A small CTC audio transcriber, trained from scratch: trained on read English sentences (LibriTTS-R).
Rows from block 9, named by matrix and row number. Rows with one number belong to one neuron. Each number is 128 + 32 x the weight over its row's rms, rounded and kept within 0 to 255. All counts start at 0. Numbers have three digits each. After the name is the row's rms in percent of the matrix's.
# fc1: MLP up (model.blocks.9.mlp.fc1.weight, 384x192), inputs 96-191
# fc2: MLP down (model.blocks.9.mlp.fc2.weight, 192x384, transposed), outputs 96-191
fc1.213 098:154145069090071103097115131056100113068114093148192139063071179117131171147097204121115142150118109144108095131101092175147114137144122074164108143096140129070110158128114153126121120124142173131151160157130100093127112169086063110052141119141109150084162175083096140124118111116189123142
fc1.214 097:124113139154117117152033104152109133136050083139178113047075149077158162124154122159134078124156169165155165113111127097061184053157180092033100110122098082105131187153125159118145075104118139130119182117146115177122110122169104059142171126122135085108080111140135075106166036152143114048
fc1.215 091:131112149139143172122178132119112130122158132101156157174129166126109136107108164090197149095107151093103152074106110195093133154090117120072130124135132166031114121095147152167137135143157080116181082148144175110143168083146158178132085170128111163146191089133093134144129134101000163128
fc1.216 099:115188153135084131129179096120192118168091145123096087156130084137148122101114098108226190138102129150158096109139178119127099120139096101077095158137064145154110073142141179093097127125125124135170124075140123143108127085088137132175098091085133134156094091139144136078086141149156143127
fc1.217 092:025130077145100128111093156139183102100194079129113180143076099151174132098124134147183148121132114163112084132099177067122090084082101104115090117140187162174120044141138162139104071133141155148100176091148129161180154149115154115125072083093099143126132122068140140161138131089113073107
fc1.219 102:142103181135190125161126135124096165163068086128125148146159130104107114121164080127135183113131181145163118128143169153138115096147118100057115124110164156091170074108095114128082126073095071081139158108101176136136092107141087146168127131111060104091121112174136151148195203131085130184
fc1.220 103:126109162130137127119144122092169153163140121099122167101132089162121091142129168158201135136154143156181120161123127079081161150079118106136119145150088153089123120114128147145084178133177136143114094159058158198162201127126133118163101099129137087104115179133129148120115159146099090146
fc1.221 117:152067138151120165101133095099159144099142122146106042153106104181195085121131029168140117215126132146156184170128053143151155102149140170099166146182155093137152200146119096155104156126133121188149126139140138102168139142125105109154099141068166118126133149054122166150157099091146128122
fc1.222 102:080132116162122092107138115182138199104103131129114135176120146111111128052122109106120152100154130215157069113104070099114109132147107126146200082097097158079100132104138068101171171082105115110135145101195122122157124113113098144142145143107173185103089147153120096135078159140128176079
fc1.223 106:184123086148132091061119088102115131083141175144153122148160134177151124090121139146127169157078084105128087174080126053186115170091113131181084100146142077147163071129130128153130104152130093174085098159101205156200131142100077098150121124128140131082085174087109162132155089141111099073
fc1.224 092:109147101122094107134074091203124117116147110109158100129179174073118084136134104061071132128124166100146149103140119132092075168107112090119065195163147126130150040183082148132123122114134139117144152076166138128092148152100123052130166104140123113109159144151046117157140172113118121123
fc1.225 096:169153174060059133110093135118151125121087107124116120145175142093106060095071067167170117101113158126076109086140167156131145081124160168109097107161124151141160158148165136193104117078089156178121140131158108089139146100087116145100107099153138161154143192118112153112105142111116112117
fc1.226 107:158115177142067159062110096131112190124144165090163122102131125115141167099183165117202154111107173151113094107135113128173088171146097154126069147139111175114152102153115150142108098165124143144154126151170134160063141144094090157105163154087122102111167105132097056129140100163071114144
fc1.227 094:172101143082156168134095173170151129068172140152131178170087142170118122188100093107194099137140129116115146114077147080136124101172098088129162092125120136086132090098123134129098082101115149134124130174114178122090066140099131132130157141135177073082050085158124086102167108111146113112
fc1.228 100:121104146110107177150140100109082194103126151129093159156128136081078133178104113150126098127065166128123157125132125105113133136128133047174145104065091169180126152095169112078112112081120131121106153127109071111153124102156150110091123178127126103138113153106130116076172096161136115110
fc1.229 091:139128118077119108123139112169082136163130081078166126158095124149166133178097150146143064125150139119181121092159085125029121121140147143112100140100143164165122146156155165127087096131107097136142139134110180197101125110117143088155113120111073087104124100111143172121101093120105145173
fc1.230 101:129139114117173129123127146175198202154047200196080148052078115130121140120084129144086140102118161160136132164101124167147128172142103189131118172147115166136137139100081112137188203120112128139076088082134114110155151150145174116090145153156177151110123108175157120119127105076051076142
fc1.231 096:112110169112109118142164102069161055143143112147177075153118172129162114074082148124085168149156095109150139140135153070168156171150147112156122155147120167109095143136108121189158146159168075141105168130158072096130131129141138091143107122098104164184170179127146113120171097097109145092
fc1.232 094:151146159104101145174078102108025098147114122153098168122134113091189082136161147141178117171158128102193141087111107089164150119131128179127088170092134129195097133171168155110137091131169191086057123163114155160107086126110187093155126137114099124095120101121116154133166112155153105131
fc1.233 116:134149088117165067095048032099088181138163111114102145155075143196115155103159114151128136151154145128098180081167126147101084163129188140112148080140111160116189126060104122133120162107162119157116091173141126113125151129152173157105128072106134164086105097160145126188112099079098150131
fc1.234 091:158107163140144115127116088110165074100065142098135134121094093104153078134150141148112118152142189115185120137157137129121170136119165077120127114123152139136103186123128118100250188130064157120111092094140121089181142075122139111119121195158131109089120149096129083067135135099107138050
fc1.235 086:165069115117173133117139165157092129057172122136095071117116151092104140110131141137161112167067174077166156067122096091046118105149068061132157138112125143097167142143125118130116136155098093090117147088089073131137109166122116119141173125105198160132109167104128156127090084102077145100
fc1.236 091:102136209137180156135164146072148187176159106076117123103147157123106104085142110092137156180118147107101127170159107143162134143139099175093144156166167117098095050150103079121120098130108103160148096140083098149175203133157100085120126134135148160122185140082117106151082067110091095129
fc1.237 099:127132150093139106124169123090153093124074121153096161111109123130154092142109164115099098150141111103101119086123185104180151090106159120087099128176104138123093160139091149133122108164131151133145140153196101150135168145124121111161207155136125166066140183117134095113096062086110113075
fc1.238 106:118155151105137154085140102159123132121131129139144096146063102118110129100174122143137132110151141133170190119126129117164115077124118156193149136075006154202115150147138113096128176127156099158136179168174126090162177140153127172152126102110118167128205148118123133134184149102134099101
fc1.239 098:161128127200162085095162151070089118107167154151110135140145152146104113104124161053127121138125147180141161128121137114140130111128098149140122099084115133132149154156139132170087123081091096128093117193088112130164177108115081078080116108120106125160148045120109115083117110076181113120
fc1.240 109:130112123123149180166081120133148142121127169169128098154065071152096076137204122162126103139061174130188204137104124134090131027134122102137150173088138093144122156122158172138117076114128099183132160113117111078084119108104107147137161129115175093131080102090119105163160126178168112113
fc1.241 103:092113181122074124101164111124146132118071134064196144163114209152128157160119110141143108038124134168142091141159141112174149136129071100117129126110129114222134079107069146116179140168143087129136098129167123093139141158113112142073165114189151062065140164068113133092124082121136148121
fc1.242 100:112164140147109122168117179134132049149148144158108112134108138152122125090143066111169146087062157079127128185120143124083128152103180060104076091158103169129110154149158128102174170111152145126137116085106090127137134108121138175093130116173175078164190096097117143066120072056126070104
fc1.243 109:107094098077163089118152163092084119090136164107105094105104141101125153156109116184098123090090179087125123181117128112171143157166145068134089092064123120152122113092100154129132140146185152107110063184182114158190115173177129103179163127146124106104139154128147176137145114084142124103
fc1.244 094:136160135127131123122138079087198125085116146192086143116133095118153121093071091158115129147157098129121136101043183060122149149132118153122138116135165124147158153129097147127155131122110125073144157142117105116127147175126147148134139084185118152185171158122142122143154062068154100170
fc1.245 095:085068118095157105105133083194121108081138151133147106153100179161144144112128104088118127125057136128139101166160119123145164103108100113134169052175130127059122150123134073059101142088128063136133120132130108158142082192151076127072120126119151085106085102108154085146136208090059104136
fc1.246 099:110115140094093103137108160123094118082088103175120147126051136112123211074137134156102061082142169077107114109124121123104147077203135137184120137119128108156139109119124128143124143135103094144116070120104133114105172180099177142150134077133168103135091125172105191163110168114150117108
fc1.247 099:175188123125123100148126158114198091045108130112131081086119119081090087178110142068104146049116146185144120167072099107110110091131209147047152141069121134143110144144103130147082122109113129145149188017163133125138111110188134144122183067155131061140108123101178086126118098116147132120
fc1.248 099:141136117164072123149110078151102146112108116115173172161107068173107159030164149106105152128124157145125106105127133117165164095161133139117127150145115153125127127054161137069151074186101123173129100119165165184074134107066134153139137143146172180099161097097128209060217111144113130157
fc1.249 097:173125141164103159113085063127138109145138121117068170142221091113118089159123149100139176134137169147110130074141188118177149149145086068087117142172110092156145141106097152167136147083087102117092154149086148143094193110139112083096148137124106126129143121152109136133170124136207130163
fc1.250 094:136158111144089097145121082122100161126115106147167197082142120160149142104134109132052117143099142103140110148139157144110119167164099116102040177195111128119143145140133150136143171085086090119152139178129122082188137146049098145095173140147135080160081082130109117115118134078124160105
fc1.253 107:134149155127175121183114057093142124167099088178083085147074100155182134114104157155131069128155112154148118097160159124190168107098113136137108156143099102175081105189165131188104068120107149068159123149181138127120146152146148150138125138101162132157169108158184074113125136126097149101
fc1.254 097:184150138114121053154153071123120153143134158110109126167151087082119162147116138148069071158126093119068148147163145174155157152161124114125099130062093187148143101116107048114125072143124099138144196108142112115212181126145126163151161149170174151132152132097127180106218136024140139145
fc1.255 105:101117148170114195099171138147142111070121206105097112156135112147132079118122098156097080166155154156109139168096144114143098129188156111156117096070136166080093101091083086113100185094091119146133138102123154128099136165158054082134209118072111106127073124138117145102130145106146168150
fc1.256 102:137105117091104108111132125078132174093085123105125160150094081152170080172133170160148108085179120139117121137102101201119162133092164154143140163203166108136108109175122155187128156084128132129166134133155115076085079153096086189111145103128175090131096099129185124092109134120102155128
fc1.257 100:138103130150162128175159183148168178135128084121144155148133107126180084174106167046091047115123090176105191152105175090104153130106124169135167108103202111115112145158091181117134072085134166116107095133125107162162154164116157137124151128156122095118102161102055131122160134128089203096
fc1.258 092:152167131150157115204138122070124122199162164111122149106098131129179107100156069136199170176162110083117156116171100142101164139136167131122134156063101112112126136089078107094087114133110159130199100078063137118164126115115102129153155146080134127103175177115172162096107153135174096155
fc1.259 101:132113154131122107123143159127103124113119157146167145190051115170113106118100100141057097170079086082141165122144129105113170173117069174149153124137162168098156137141122167175078096121151117100112048170129115094151135128121153163138125121154165128149133091143140070149186213137136145143
fc1.260 111:110100107156094146159211112123100105130076105171130120106132116117150123172141114122167174152088138118021146131099107116099111139142226154099124082167116089123121123164015177170127102139161127121168119135156071145072125135116111094138110102134114129090137110121123090154116089156157154162
fc1.261 096:080181061085153098178127084133113195140109178226093185159134096104154105118113156170145060166104177123129162125140045097119114075158127126098150082178151136193150149130119101147121131139125100128177104147152123171159114195084159097100141131139139131138129092142134163137127131083100099175
fc1.262 092:155127145139085169155081188129106098091129122151106148131068131098121140143117078112100142172120084050112124099138155064089131132097092176142187142101195142068106162138181164094106161087095153141132133160118174114084113174146123100087166114094100042140122131123166129183148173120176108123
fc1.263 104:126127113097123124089082131143127105101160143059133159195162143123121079181091136156085120183131139133137138135129190135067114171189132132085101151118135169096110168135044198143139158124142086124159144109090105138112129183165150068138142072115157142158142085140138129109135142199088090152
fc1.264 101:135151148130129106097083088145171149216087129121105145118105111085164159118097148102138145134163118083152131126165157117099094142054148089114107145111130111122182070150153192103196167104102158099155066137112174085182149157098080111197135099145127144095132165181138141090171076139138138110
fc1.265 102:111143191082177115088115142112175143165105152121084093157100140087131095150087150173125126083144084062164163174082081138134136171095136123137154138070151134121170173146142093127106136165086100101108146122207123055179123120122133128139119165126184125176159121148046169071121083106129124116
fc1.266 092:139165121136146127120195108120134121081127147142113100144128116133088059136110122132081163090133160122093066115203155139124068114140091122149079090151150102131156089153184149117144116108137113135097123129125185087183162163137160124178172126112176133089156125080040135101191101124099216107
fc1.267 100:109079119085162161114223129098142120099096111133177143151165119152100104140161142122101086115125083081115121092153141150141076126140140166122128096105090105118116102154129138115060182184124135100153205160140180107128156085119105103115122148207095091155147107134128086085166177120137139120
fc1.268 090:185151152131130132142147114005184146157103123083126078194161094139081126179127092160129138130146142104121062106077114174117127137188105142098107106170154084127124112177123114073106143151154103152149126189150117085123106130124132176121115109135135151102110098107124145155077117147125089106
fc1.269 105:162156119103092130183105153174129109137146199124148099190109084101119140136106088138114131165110134071163183089171101145088163090100177124195152076155165095158183140139167130106174108105135138096159102110174105110089140094118143188137115098089143085114193067102066192078123113156124114125
fc1.270 094:162143136102127104211170121127095187155104182148100168153147105128142164095142145082068118154187105117079196139120093093104146127060070181067084143112122073129151089094102125159123142130171147129137109119154126154095134106123092146121118147157165128153153192094085165154133157111136081121
fc1.271 095:094083156064110080096147064113146084146126104117148126075103138135108128125088122145148163171154147116163139093158122121102168136138119082120190109134158136144121115156097149133155116184155136102118084146156093076169198139088156060144093161096096108106137173206100097135139098150099216173
fc1.272 105:134137145185147114193117124171081098114095083128094111108129086112145117123138117172096156184100128145138146117174121131119180075094095133050155132133063128072142152101061135133146178174159122107148024090113135156142105190114128128129086127116103092097166119095109125104142042153107156134
fc1.273 106:132123111119096121131153123185175092110149178108063106110146112173182144188133154128119100145091094108111124124122125109115152164127128113128129142093118148049127128117138107126159039082122132147106125117130184119144153103159079157139138107127143121139164048117140118120118138172090129152
fc1.274 090:108053059109130150141086166152141204086114167155079106126136191110123149118119105170152155102056100113126094137080116137138090090154134109096169045112168123189094147126142126129133080111121129089152126196162149106147185174103139104157153092150127154147113110074155116161162118090151100177
fc1.276 098:145099112098127087162096092094150091118222120138186150146049126110203146132147118154149135126136151124134189201172082150138116129132104117160199121143134145126147140135161105085146100121129171101104115150161079138193136189144152103064154118067122151056178177119122086129106157133090095088
fc1.277 092:135153122084166149133080128081150141188093157089120130190122148131193110157099092085165187149062128142133115149122145131136153130095176075148061097153167164127159134138146138162165137122135156102112131124107148136118107128082108120127082108161078114101129111117146160131173175115136171181
fc1.278 100:084112144097127101198137157094130140083108121190103137151146099080111159120155132157153084123096147110142155164141154122168162178041119086090085084165106129174128138105107136170177116110180143118075138109113168146058144176090084078109195122142084140070105125118110126175109135166139042141
fc1.279 096:153175177111073142181130169077095138136101159083070129195161191130092112150131149112044086096167110109148092153172138142159122112189115108137084136094108172180192136148136171098095106121142117073131149089200188101132175124109081111177109104136097154113214158151177152073132140137139121156
fc1.280 105:121089115129134174145133090146108068179146124123125196129132066175108126136171145119164100112106127140083173142102091133122091084187077130086100104049158126108137112136167180125124151132117072129123102140142107103138132085149085119126103146094150156157164178146142154165060120126083057152
fc1.281 100:089101130170173160115123187125179117123207146112112153146145113177098079059124155073134096067093158089123194137073153096163099113129100072137131167124101131121152109094077129142161135149125150128162135128140110162174098055056100089128184084096122125126126112128112079110096164149072074098
fc1.282 091:112139131139101147144118134180148162149141089083098124131088144115160164125161142121112142128100117083134155185104110131119111138092119088109111150135146071178115071120138069117104105158107128094126117159149108130161096153068049160194090088032190185136109110097137128146169096134141150096
fc1.283 105:090070178178108153106165191127144147103148111145175101122135133158181177106149057086152106061182101148151133085074102133076175097187088135147155134135146120106124167180136086086129135162114088161075119091121146190190132121103097163127159117097118132097136168089125145129100130147116121172
fc1.286 099:136135151112093133111111064205125121129155084138114127097083105110129153131198116148143152097170160094169157156121109088082081113094127096122105071100115119108109157114074159174126127109102146097137095138095099135139070109215118150125120153104116060089115122171078050041135151093162149117
fc2.213 098:098103126181170105134132059107086185193105168155180102119168104142115163160193068101104090140071126111105134109123125096098107075096174191140144111151151152144150127177134089070108135123118085150143124143149147112107092062126151163116122126156154107104115079160121147135143083187124176112
fc2.214 103:171118191109124129120132134164099100151147124107086115099137135124140081162126129101113156123148129127114096174135152170204082159086162127181148095101168082128149110123130130097089137124136116148152134148127136137115078176137136140168129172089089136087116188154138102167101173150135152169
fc2.215 088:182124128133143103084104104136131106094099166144077134056091110159130121080136131148081091155162132111130129155064124179151161105160185106163127094062129096173127115120092095088104111141132123152112153116122101151152066190114127156125147134145123100141121122162086168152133148168183090147
fc2.216 098:145109136065128149170056174094092132153219076118131144158124132113140129108139113180101088097112115094098114139104056083078161136104128107192163053090179117109145162111045125102111113095163166123089168133115189132109137185142117113101141147138114140148164182122125128172160080133085166139
fc2.217 094:160085092135097035157163143126106126151090134109103100103162134081114137123164087107144127158157159072075139053179130187111132158167146134094158134126113169084129156144093124092133125157087114089123128081141083099190094115135139072132111173109181061106142125150110117075134161157166135181
fc2.219 099:104114098123115091106118111103147115145159105190111090129162058154070130135171129127124119111154176181127109080131101170177192164109094083184099122151139112141136095100093125110121140128112083170178142114119148207114113100127124075137086157169180140071101111128126118088095062133103125077
fc2.220 097:118031106130152103147130149153127141178160144114090151151136102124112114172122126113142149139150163151179164147113129097101121146156084133130138100168093121152122085152199128116093160112167142139155158169155157115166164111154075103139189168142117113116127092144119117113127120146125127088
fc2.221 122:169124066161167151113053109139088149136166197151122129122096151139170107106122111135107142131141138166115135125024093097195106086145127144142080112147185090147103206134163086158083178086106184190148123105118067157120135097102141205164143112110148126124135138074065146097133143149084152093
fc2.222 099:102100176110126151145125159104136192165180131115136141116134107140178190125103116172125166099099112096095206181126150172111159169090159166158026153131157121136112148178153151175130116138152153168077129132124183105130149181105118114121065110149159088119166109102140107142218151114100121151
fc2.223 108:138152045137096110077142150137141100117149155112137104153128108135116120125173152114108122121142112143106177148137131142104156152164151141164070112102149120009153132106101149092195125172137134153098108090121103092104199174101128181084132144110121199093103102142116116136096128128057130117
fc2.224 091:135162164150176146103147162068129080121083108084143138161154105114113159129123194135157121125135166122069138168082115138201180064094161122168153078155120140088106208132181086115134170133115121101118100140161046145187116088114110121150098210118111126130104155087177156110174131094125157107
fc2.225 093:156114101161120142090149082128129100139174184073143118149116118183204164156112212125101111184163176135148087191127160114161057115145094147133134100103148104107115105128132125077183110158122212171138107095100145120103144155131125096119156156129165141161165130192135071079093132170116131111
fc2.226 112:117121060100096110162172123160147138079121114177192185180103168125131122070224095139209138115198114067157187134029143108143170143117121101086150109119114100152114096136155079126137152149137125068137119145114153174168101161162103129085080132135156135131161121166134160134099165104082137169
fc2.227 103:151111169158080082131097133143154099169064127154147086140112078135055136098105120170146122118139188105153104083116130116092169085087126080097087121132163138073155185184126117137060168117106081116122123097078109093207160132076074072096106129077075117153122128185145130095079104159161114087
fc2.228 093:054110128128134102100162138082167128127105127124156119127116111129108119086160120101107147117199136130131142140060170150098130151142102127138143157109165091114102109139123112193194148159127165201147096159166102154086150162096104162199182044161121122149088117133130120197089154103146139117
fc2.229 094:110114105150103097188100083175138158157150132160090186096146072186132119111164135142137142183100089117127095088059057184197096164157150160121128165117109099141076094129144096201135156147121140153103138154082086108094151146188125109141067114156162097151123165172166095124157131098126135142
fc2.230 102:126073111086145083174136140149095081216186113145173111185076058127117137159167101137147104123110141136064085102149140108116150127155128079096156097112124108097089121154096117101140113154134095148144189141115130119106078141123123127126107197183083070095129131081129084113125136114142134115
fc2.231 104:148098126124105158131087135183141133087144184118184124124173118086140204107159092120123071086125126140089130148160115143118129151124130122072091102090120159112108080080171079082126100070173092161130159147086166139139138147126147105162169154163131112120059119180137149103112108121107120123
fc2.232 092:153048068099167105097145162153164150097164122155088134136126132078140146162131112108137053148138098135086149151091194093078129134109090112165155094150138132131131099115146089134192140142107006060143155110110122103118151075114104091103151107130118111123152090126139098111082143122161166106
fc2.233 113:115152116087120059124135158213079108104221095153132183115129115128081129079121114092116129114134108147156129123128160127159158178058121231103123120132120123149161157077077057101113036156201067114147100155122148105127139134113141118163140112149108149092128102130132101159137112150114201161
fc2.234 096:136163087029096121101127145167112166142157081120098157137144151117117147157097084129154110096099082098108168114118097154141119127169164128130157134104110097166110080088103110138095072148121101114100152135090146178140099163128148082158120099115228157126112125167126164145103062169150164148
fc2.235 092:109177125156156175102112141094135123142089146135094125132106128154092054095130108107116135134161121204099068170169117177144105179089222190122106108165151149089071137080099148150097118114192162153088085170127172107164103138105125145121113152169039074124166116126175146113157133117174116158
fc2.236 094:156127065117125115146121103175116118171092117152147079148120105173118098114103112089124072140168107125143108121094116119110148106127191112128124128171112104163152166144156106176122134115135099156179109200177132122136146127130119166165116162138135160122087137111163185136111171120171101143
fc2.237 097:154109125129132141160137127144142168154141097115182144120126136081135202114137146127180119089113140138089124101181154097141120078129100198109144157192172083083081118101129142126124100120184165098122203149174120087146136142150145110153087172188107114192142109103080147169168158146110126184
fc2.238 110:120118185197150049167138164080086106116159132150179167116146197137091133116094174165081163185121142142114132074114144126156093166161084113156081175105145126085151079205114125145186048127130063116138104083118113165131104122151117102107117167148118123149140054107108115111159133098161080182
fc2.239 097:159159152129110124140133160120116140137116132150155091090114117121126160134188091201109153076103124075125199091115095119100145093111192177174165101063132148160089091105106155135109121167115164132143093126187173130122102165116135147158131169113157111117122175170146137181170189124098061163
fc2.240 110:113111118090129135176168164174136107117142144150137091137125119192106113122092123171136108070150137098160153118168083105134150136246140049208108064131164190093111140145085160159076124144115112161134136196121150138170102169105123102166100140166146121114169068079073159173153125138148137086
fc2.241 092:178170076097097114166157212095140094141158106147117135083173115135174149127136056161094106109131126169139130116083128111125135119124174126167076148129154100097147132113112138094082126099090115105131050144180105113100170104134078065130159175155124156115158172172158142113163137091154189130
fc2.242 109:136057163122154108128145174150128085168130142154144076146124123121091108135161118075092137204074157104078133179118134133219067141112091155122150141120117143112172135161094132130165147130125126092202117084136152152094134142169078187119153185169120154172064120171166117144138095214108157168
fc2.243 111:118082130099130121164132098106147149135122117144092183147126090134175117114136133108125165129100086177112178167151172129136090133129159113138144106149133146099112108145113104144128143137131140114183099101158149146137157169102068108123140133158126170168107175124114080121094133093135101144
fc2.244 103:168104104153090128196138121099125190142145058110119155146086120083133129102138116142071133101089137122104164126152065175099118148140175105098143156103094144165133140123104067106169051080153085099136127121106176161116121123101087104101074145112194081108106090112121170078099121141161084207
fc2.245 088:137132143166127156094161121071153166123138073140084148167093104083163184117156126181118114158118064160121138017121168145133132103169091130120110135150144122141141137121162098154182158158115158117139079099158140156130155061106141074133156117107173135185116168161116115123159086192188175151
fc2.246 102:113131138145160196093139113091129103084163133147130156142156103161118139150112076137132088162154079163107149199174175154129137103111059124079150077114088100127121107136109135148160119133109154141187164131200145107167140120078127119110110203129115127172139164118133128195192071152092205175
fc2.247 094:128091137148080100128084105138035112208150181166123089092137140139161146178169111204186099097175179144159089129130103143061125107152083142134144071094074050080150151165105067078148161096115124176122127169121154145198118127076146104150071131133113159102129173090108130128142133167089068133
fc2.248 099:103138128106130173110165115167132088135117119182093079064154049101175127136097155133089159084163139112128102076133097194132094164113149176124157157130139138153104102136067173090123135117122112118119171139114105114103141092113141193111113157079122177143178132119179105122083159115201105081
fc2.249 097:111119071124097149058100174122098115155140141117190153143069130110143134098080109126116154121156047102132126141159042119069148077088115134127160114098202138128091146158141120103087130100124151124162121142124101093144070112141097216174086114132073160128148132106153113118105140127083139094
fc2.250 099:133098133095105136111131069108181123155147109156162110122127104123051154115127158095131129139083088092136146139108165124142132106102123127162167087116143123117166147126165081169139114128080149056162191049139170113095169110117150165195085144058067138127087130121148142127148105081116117102
fc2.253 096:139139087106094126106138173100137149116186090158090149138150141169082142150121110109105171095159137117173108109091126158118133134096107079112167141133104136115113113117138138181146111085128098077183123170139081174134122171140165110108152103200173114132092147102146127130076170077145135141
fc2.254 100:093134100123143135085105176129094130052088147133152113050054146124139149079110117130158153165142141173185117101078139113121100180145139073104155076176150037112145112156112174106112153103102136100149152147110195144061089150110116109157108079113073138105126152121125106098075121178175186110
fc2.255 098:135112113175171126133080118112067149149161079165052175152082046103087126121117178123136120153122079144145111134129116159137180146063134176118202159133159086152114148134139114124139133140168137126127196122140155119179134099068149119099121120157211159139181160143090104137168162149108099178
fc2.256 102:146082122141167121084066157172098060201101172151148105134159193123114188111152117137127203157059168128135124166140176110125106125108126107142120113064073146145115114124140152107111128164124105075107165171130178108201148130121099104103171146178087149071132088171136140142169119151171096107
fc2.257 099:171128163138114135118126072183118160148159167133178133154089124205084142081142098114141165153116096164109087078117072106162088083128124129104121113127148147140145101122120099137167118208175105170164162142143149075157145141135135121182136105080131125141101131146089133136091114134131156201
fc2.258 094:115081131107111107087138136176157174055097080176174121112135126090133072134127145072137101144150134099123073152133191102139117113085064118143129159120070158103134165117161109208162158170121134088140124160138078146129092113109100137122139098097135106178160077155129111143112101118095163124
fc2.259 099:097143132097118115151109022136109097096133077125118104094182117091138158139148143105137189071149178140093077142132127135159056100139157086094142125103074090108144112126139065081161161120136151171175214068096133161090150128170105084151145138096099158143122177142168099101133057106151120119
fc2.260 107:143147111132134099166134145116172172134126166143176137166088142117105122124130154166092102158082059170118114113144138161158112115144053106122080145171125144095109080095150118156132126116188123206122126117122126117106159109103166182070194155176183167172132077125092138169148130124139122125
fc2.261 100:132071173106087183083166124093138076159124099068100160070145105126140081139188096188143147109164134154105174168120110059095159164116159114173123148099112181104141109092115131080146145103088103118067196142121164146169165127130178113174151101145155126100111179106147116102150210129134196124
fc2.262 096:131125169135123137150167079074125101139164151098124090094179080187123074110114182099067112131126122206139119131095092154126120112145171116136084141177111127151085114148110120107151063127153109055196128188140124113175159120144169172154089137157185097152142046184126099117098096173135085107
fc2.263 105:141219102101159094118122118181137067115136065142163146093154129174080076152159133133112143094126125191114151145141087121095179165103100153142144119117125159146167172143101175117140132135152112186137145117081101149073169105152175078118077068120105166185139142166191172172109168065150141083
fc2.264 099:133176119147146142155119128081145143090124146129115119114124179178121163106153136105079093120128149175053142099124132133112131106106188130165136138166122139123155113158143085110093105142132155165140149158119107144081130121134229153071147081078135063133123143110137156131099127195202131144
fc2.265 093:155117096180142115161122119169104159113167152135150188146125166167101144131143136129084124156126140166128112121171134153116150112118144158097122161175080167130080079113128136138074075146185161176182131119050065127114127159130126133127080095130127163040110096183182143176138103136077157154
fc2.266 098:196093141150117108109161109104122127105098117148150077164098148136121118116152081146187065147109067117126177105126107155074078099149138117162124158176138199127093149054146107156097118176132142157155138074137112164075124126115172177105160144104180142083108111182177120098130119142119112135
fc2.267 099:113170173137108132133087133169164097101198178130092186117129117187117131121123078132152127087139155154118143141146096134130120137098153074104083158147194179112133110127158140111136116100130161161122094175111150128128134173186148153119172113138145183109144179099122156177154178121107136150
fc2.268 090:088158107136114203119160161146086098162204103120101112096155107143089114134199140130164082137102163164118140111161118073114103115100190125141159133151096117147145093147101095158172116090130088121051120118101162097120126159110189091091122116045161141135161170135158126133159128118070138134
fc2.269 097:136146104155139107071183137080124143143122106120118121148157155167098098115118118109154087115141142113150147126135120165147142116082131140118139149099089141067148078147148126142123142096084153098090130102096156167204095107132177130126216107151163147091146131137177145140093155043115136094
fc2.270 090:152130137118153081100129109129159136075143096115127163119081111189065078161155059172142130109116134114116088142123129150169117118195127116163172136164160142086127126119103116085143142194126102140143166137135126110162097119140193139072170051107103127158148153154125097117141128159096185093
fc2.271 097:156134151099114159126101180149126081107075111135070169120184134102127115131158105121143135152136200145097123084105104107139138122129128099147158126124148120124076115215146137129133111050145071129156177129102072129139078211155103133118183164130089121103211170092133176110155153100122094079
fc2.272 102:173176106142190127141142130091106164177164123151119151160124117115083150114128073050080099110126111152204155106084144103181128135137133093099115178154142128099169145124176087058135113100140144127094114186108162080087076121120127147158057094117097129120138123104123104046113104098161142125
fc2.273 105:032110120114190139105103129125134118134070106164151142110127139184131197105137122043109102144100162171057121086141156123138071124093116162143116180077162156155116149113120121109058115170140115106163095167134132105203132109134123143130110115165154137122122137089107159098095129098091093167
fc2.274 090:142170185159120143109171116114108104108152148095125134164131112109114113134151147096130108085213186128113219174146084130121158200126137074191126165142116140077155165165156122135132141132146074103109137117128064128089115110097143150053141145057104145157144132204117170068157168128139117094
fc2.276 105:133136142127201124146133087120138142112180121160144154138150134143128105078168044106086143157124157166128175122165166121118075067174195127169098068130137063160125125117163101136065064180176109134131113180106138152043111077144084155105142138132148170111149156112095115132118070157115143167
fc2.277 090:126166114088116103061178130085177147142126082144178157108179105212138160124153140157137149155219183152123104160138111196098187123126151160142150140106156112170157174108085217100109129101135110087151162107127182156144166119116170155164094164100032085104146118140118167132131103108111103127
fc2.278 089:180115161163108118086119085131109110154142133098138117069185124117176107132192080090082183096089156159059158103192126153102144128180097115107167145128163139144178155130087144126101141144091136128155126127151060136178143193110134180173096123126151114167093183089083142082122054109194130100
fc2.279 100:097105113149239151068157131130149057147123124108190137089136140145177168172058106155101162132111123129131154108084154108083152138082103090180100085127160168096085159141102120146137142152147159177085201136118149131128105192133132094173207112084111164147064135069101110178155138134095135112
fc2.280 100:164166148153078110106142165158105151125031119105148116098087175120159149181136152125131164145107136142148118152098187111061118172181124173151097127192058121147168147161090194097190137153174181102090168166118134123081120097098139131115087162119058098082111107076140108126135133127130170119
fc2.281 105:090140062095121117005072077138072100090126067142115103120156025126159174167116122127172183144120082217150102128136142126184166095122145154099161106163100095113139130159171123119112163129061140127135184190148159125104141132176102165174122180128124173098171178106081149126183119107159189099
fc2.282 089:141134080141126154117115106161106069078109102131166155126165124112099098135120159121182176173134128127083127058198147111101129148209166149129133134103113122052100134124122135095170166142130122162116144132122166132121172149167206126106097149135111102129155052130158132136089139122095175139
fc2.283 096:171132099081080065146116107110128088101116135123123144141108148115079100182101140122071134142119130169141063102097091107123126102060123120103176153152119168051135092102110142135115083153113138134131148131112125142072139139124167075127142077129129105173140090129133127141111151061075150081
fc2.286 094:125131170099106095145147188076131138095142188135151114151157111089155133115061191185125125143110086172154049061154122103144170098149066123101166063142124166131102141127117140154107085130085157157111116076187125124108150127113117090146118106104135129123080106093148140159107093094118106167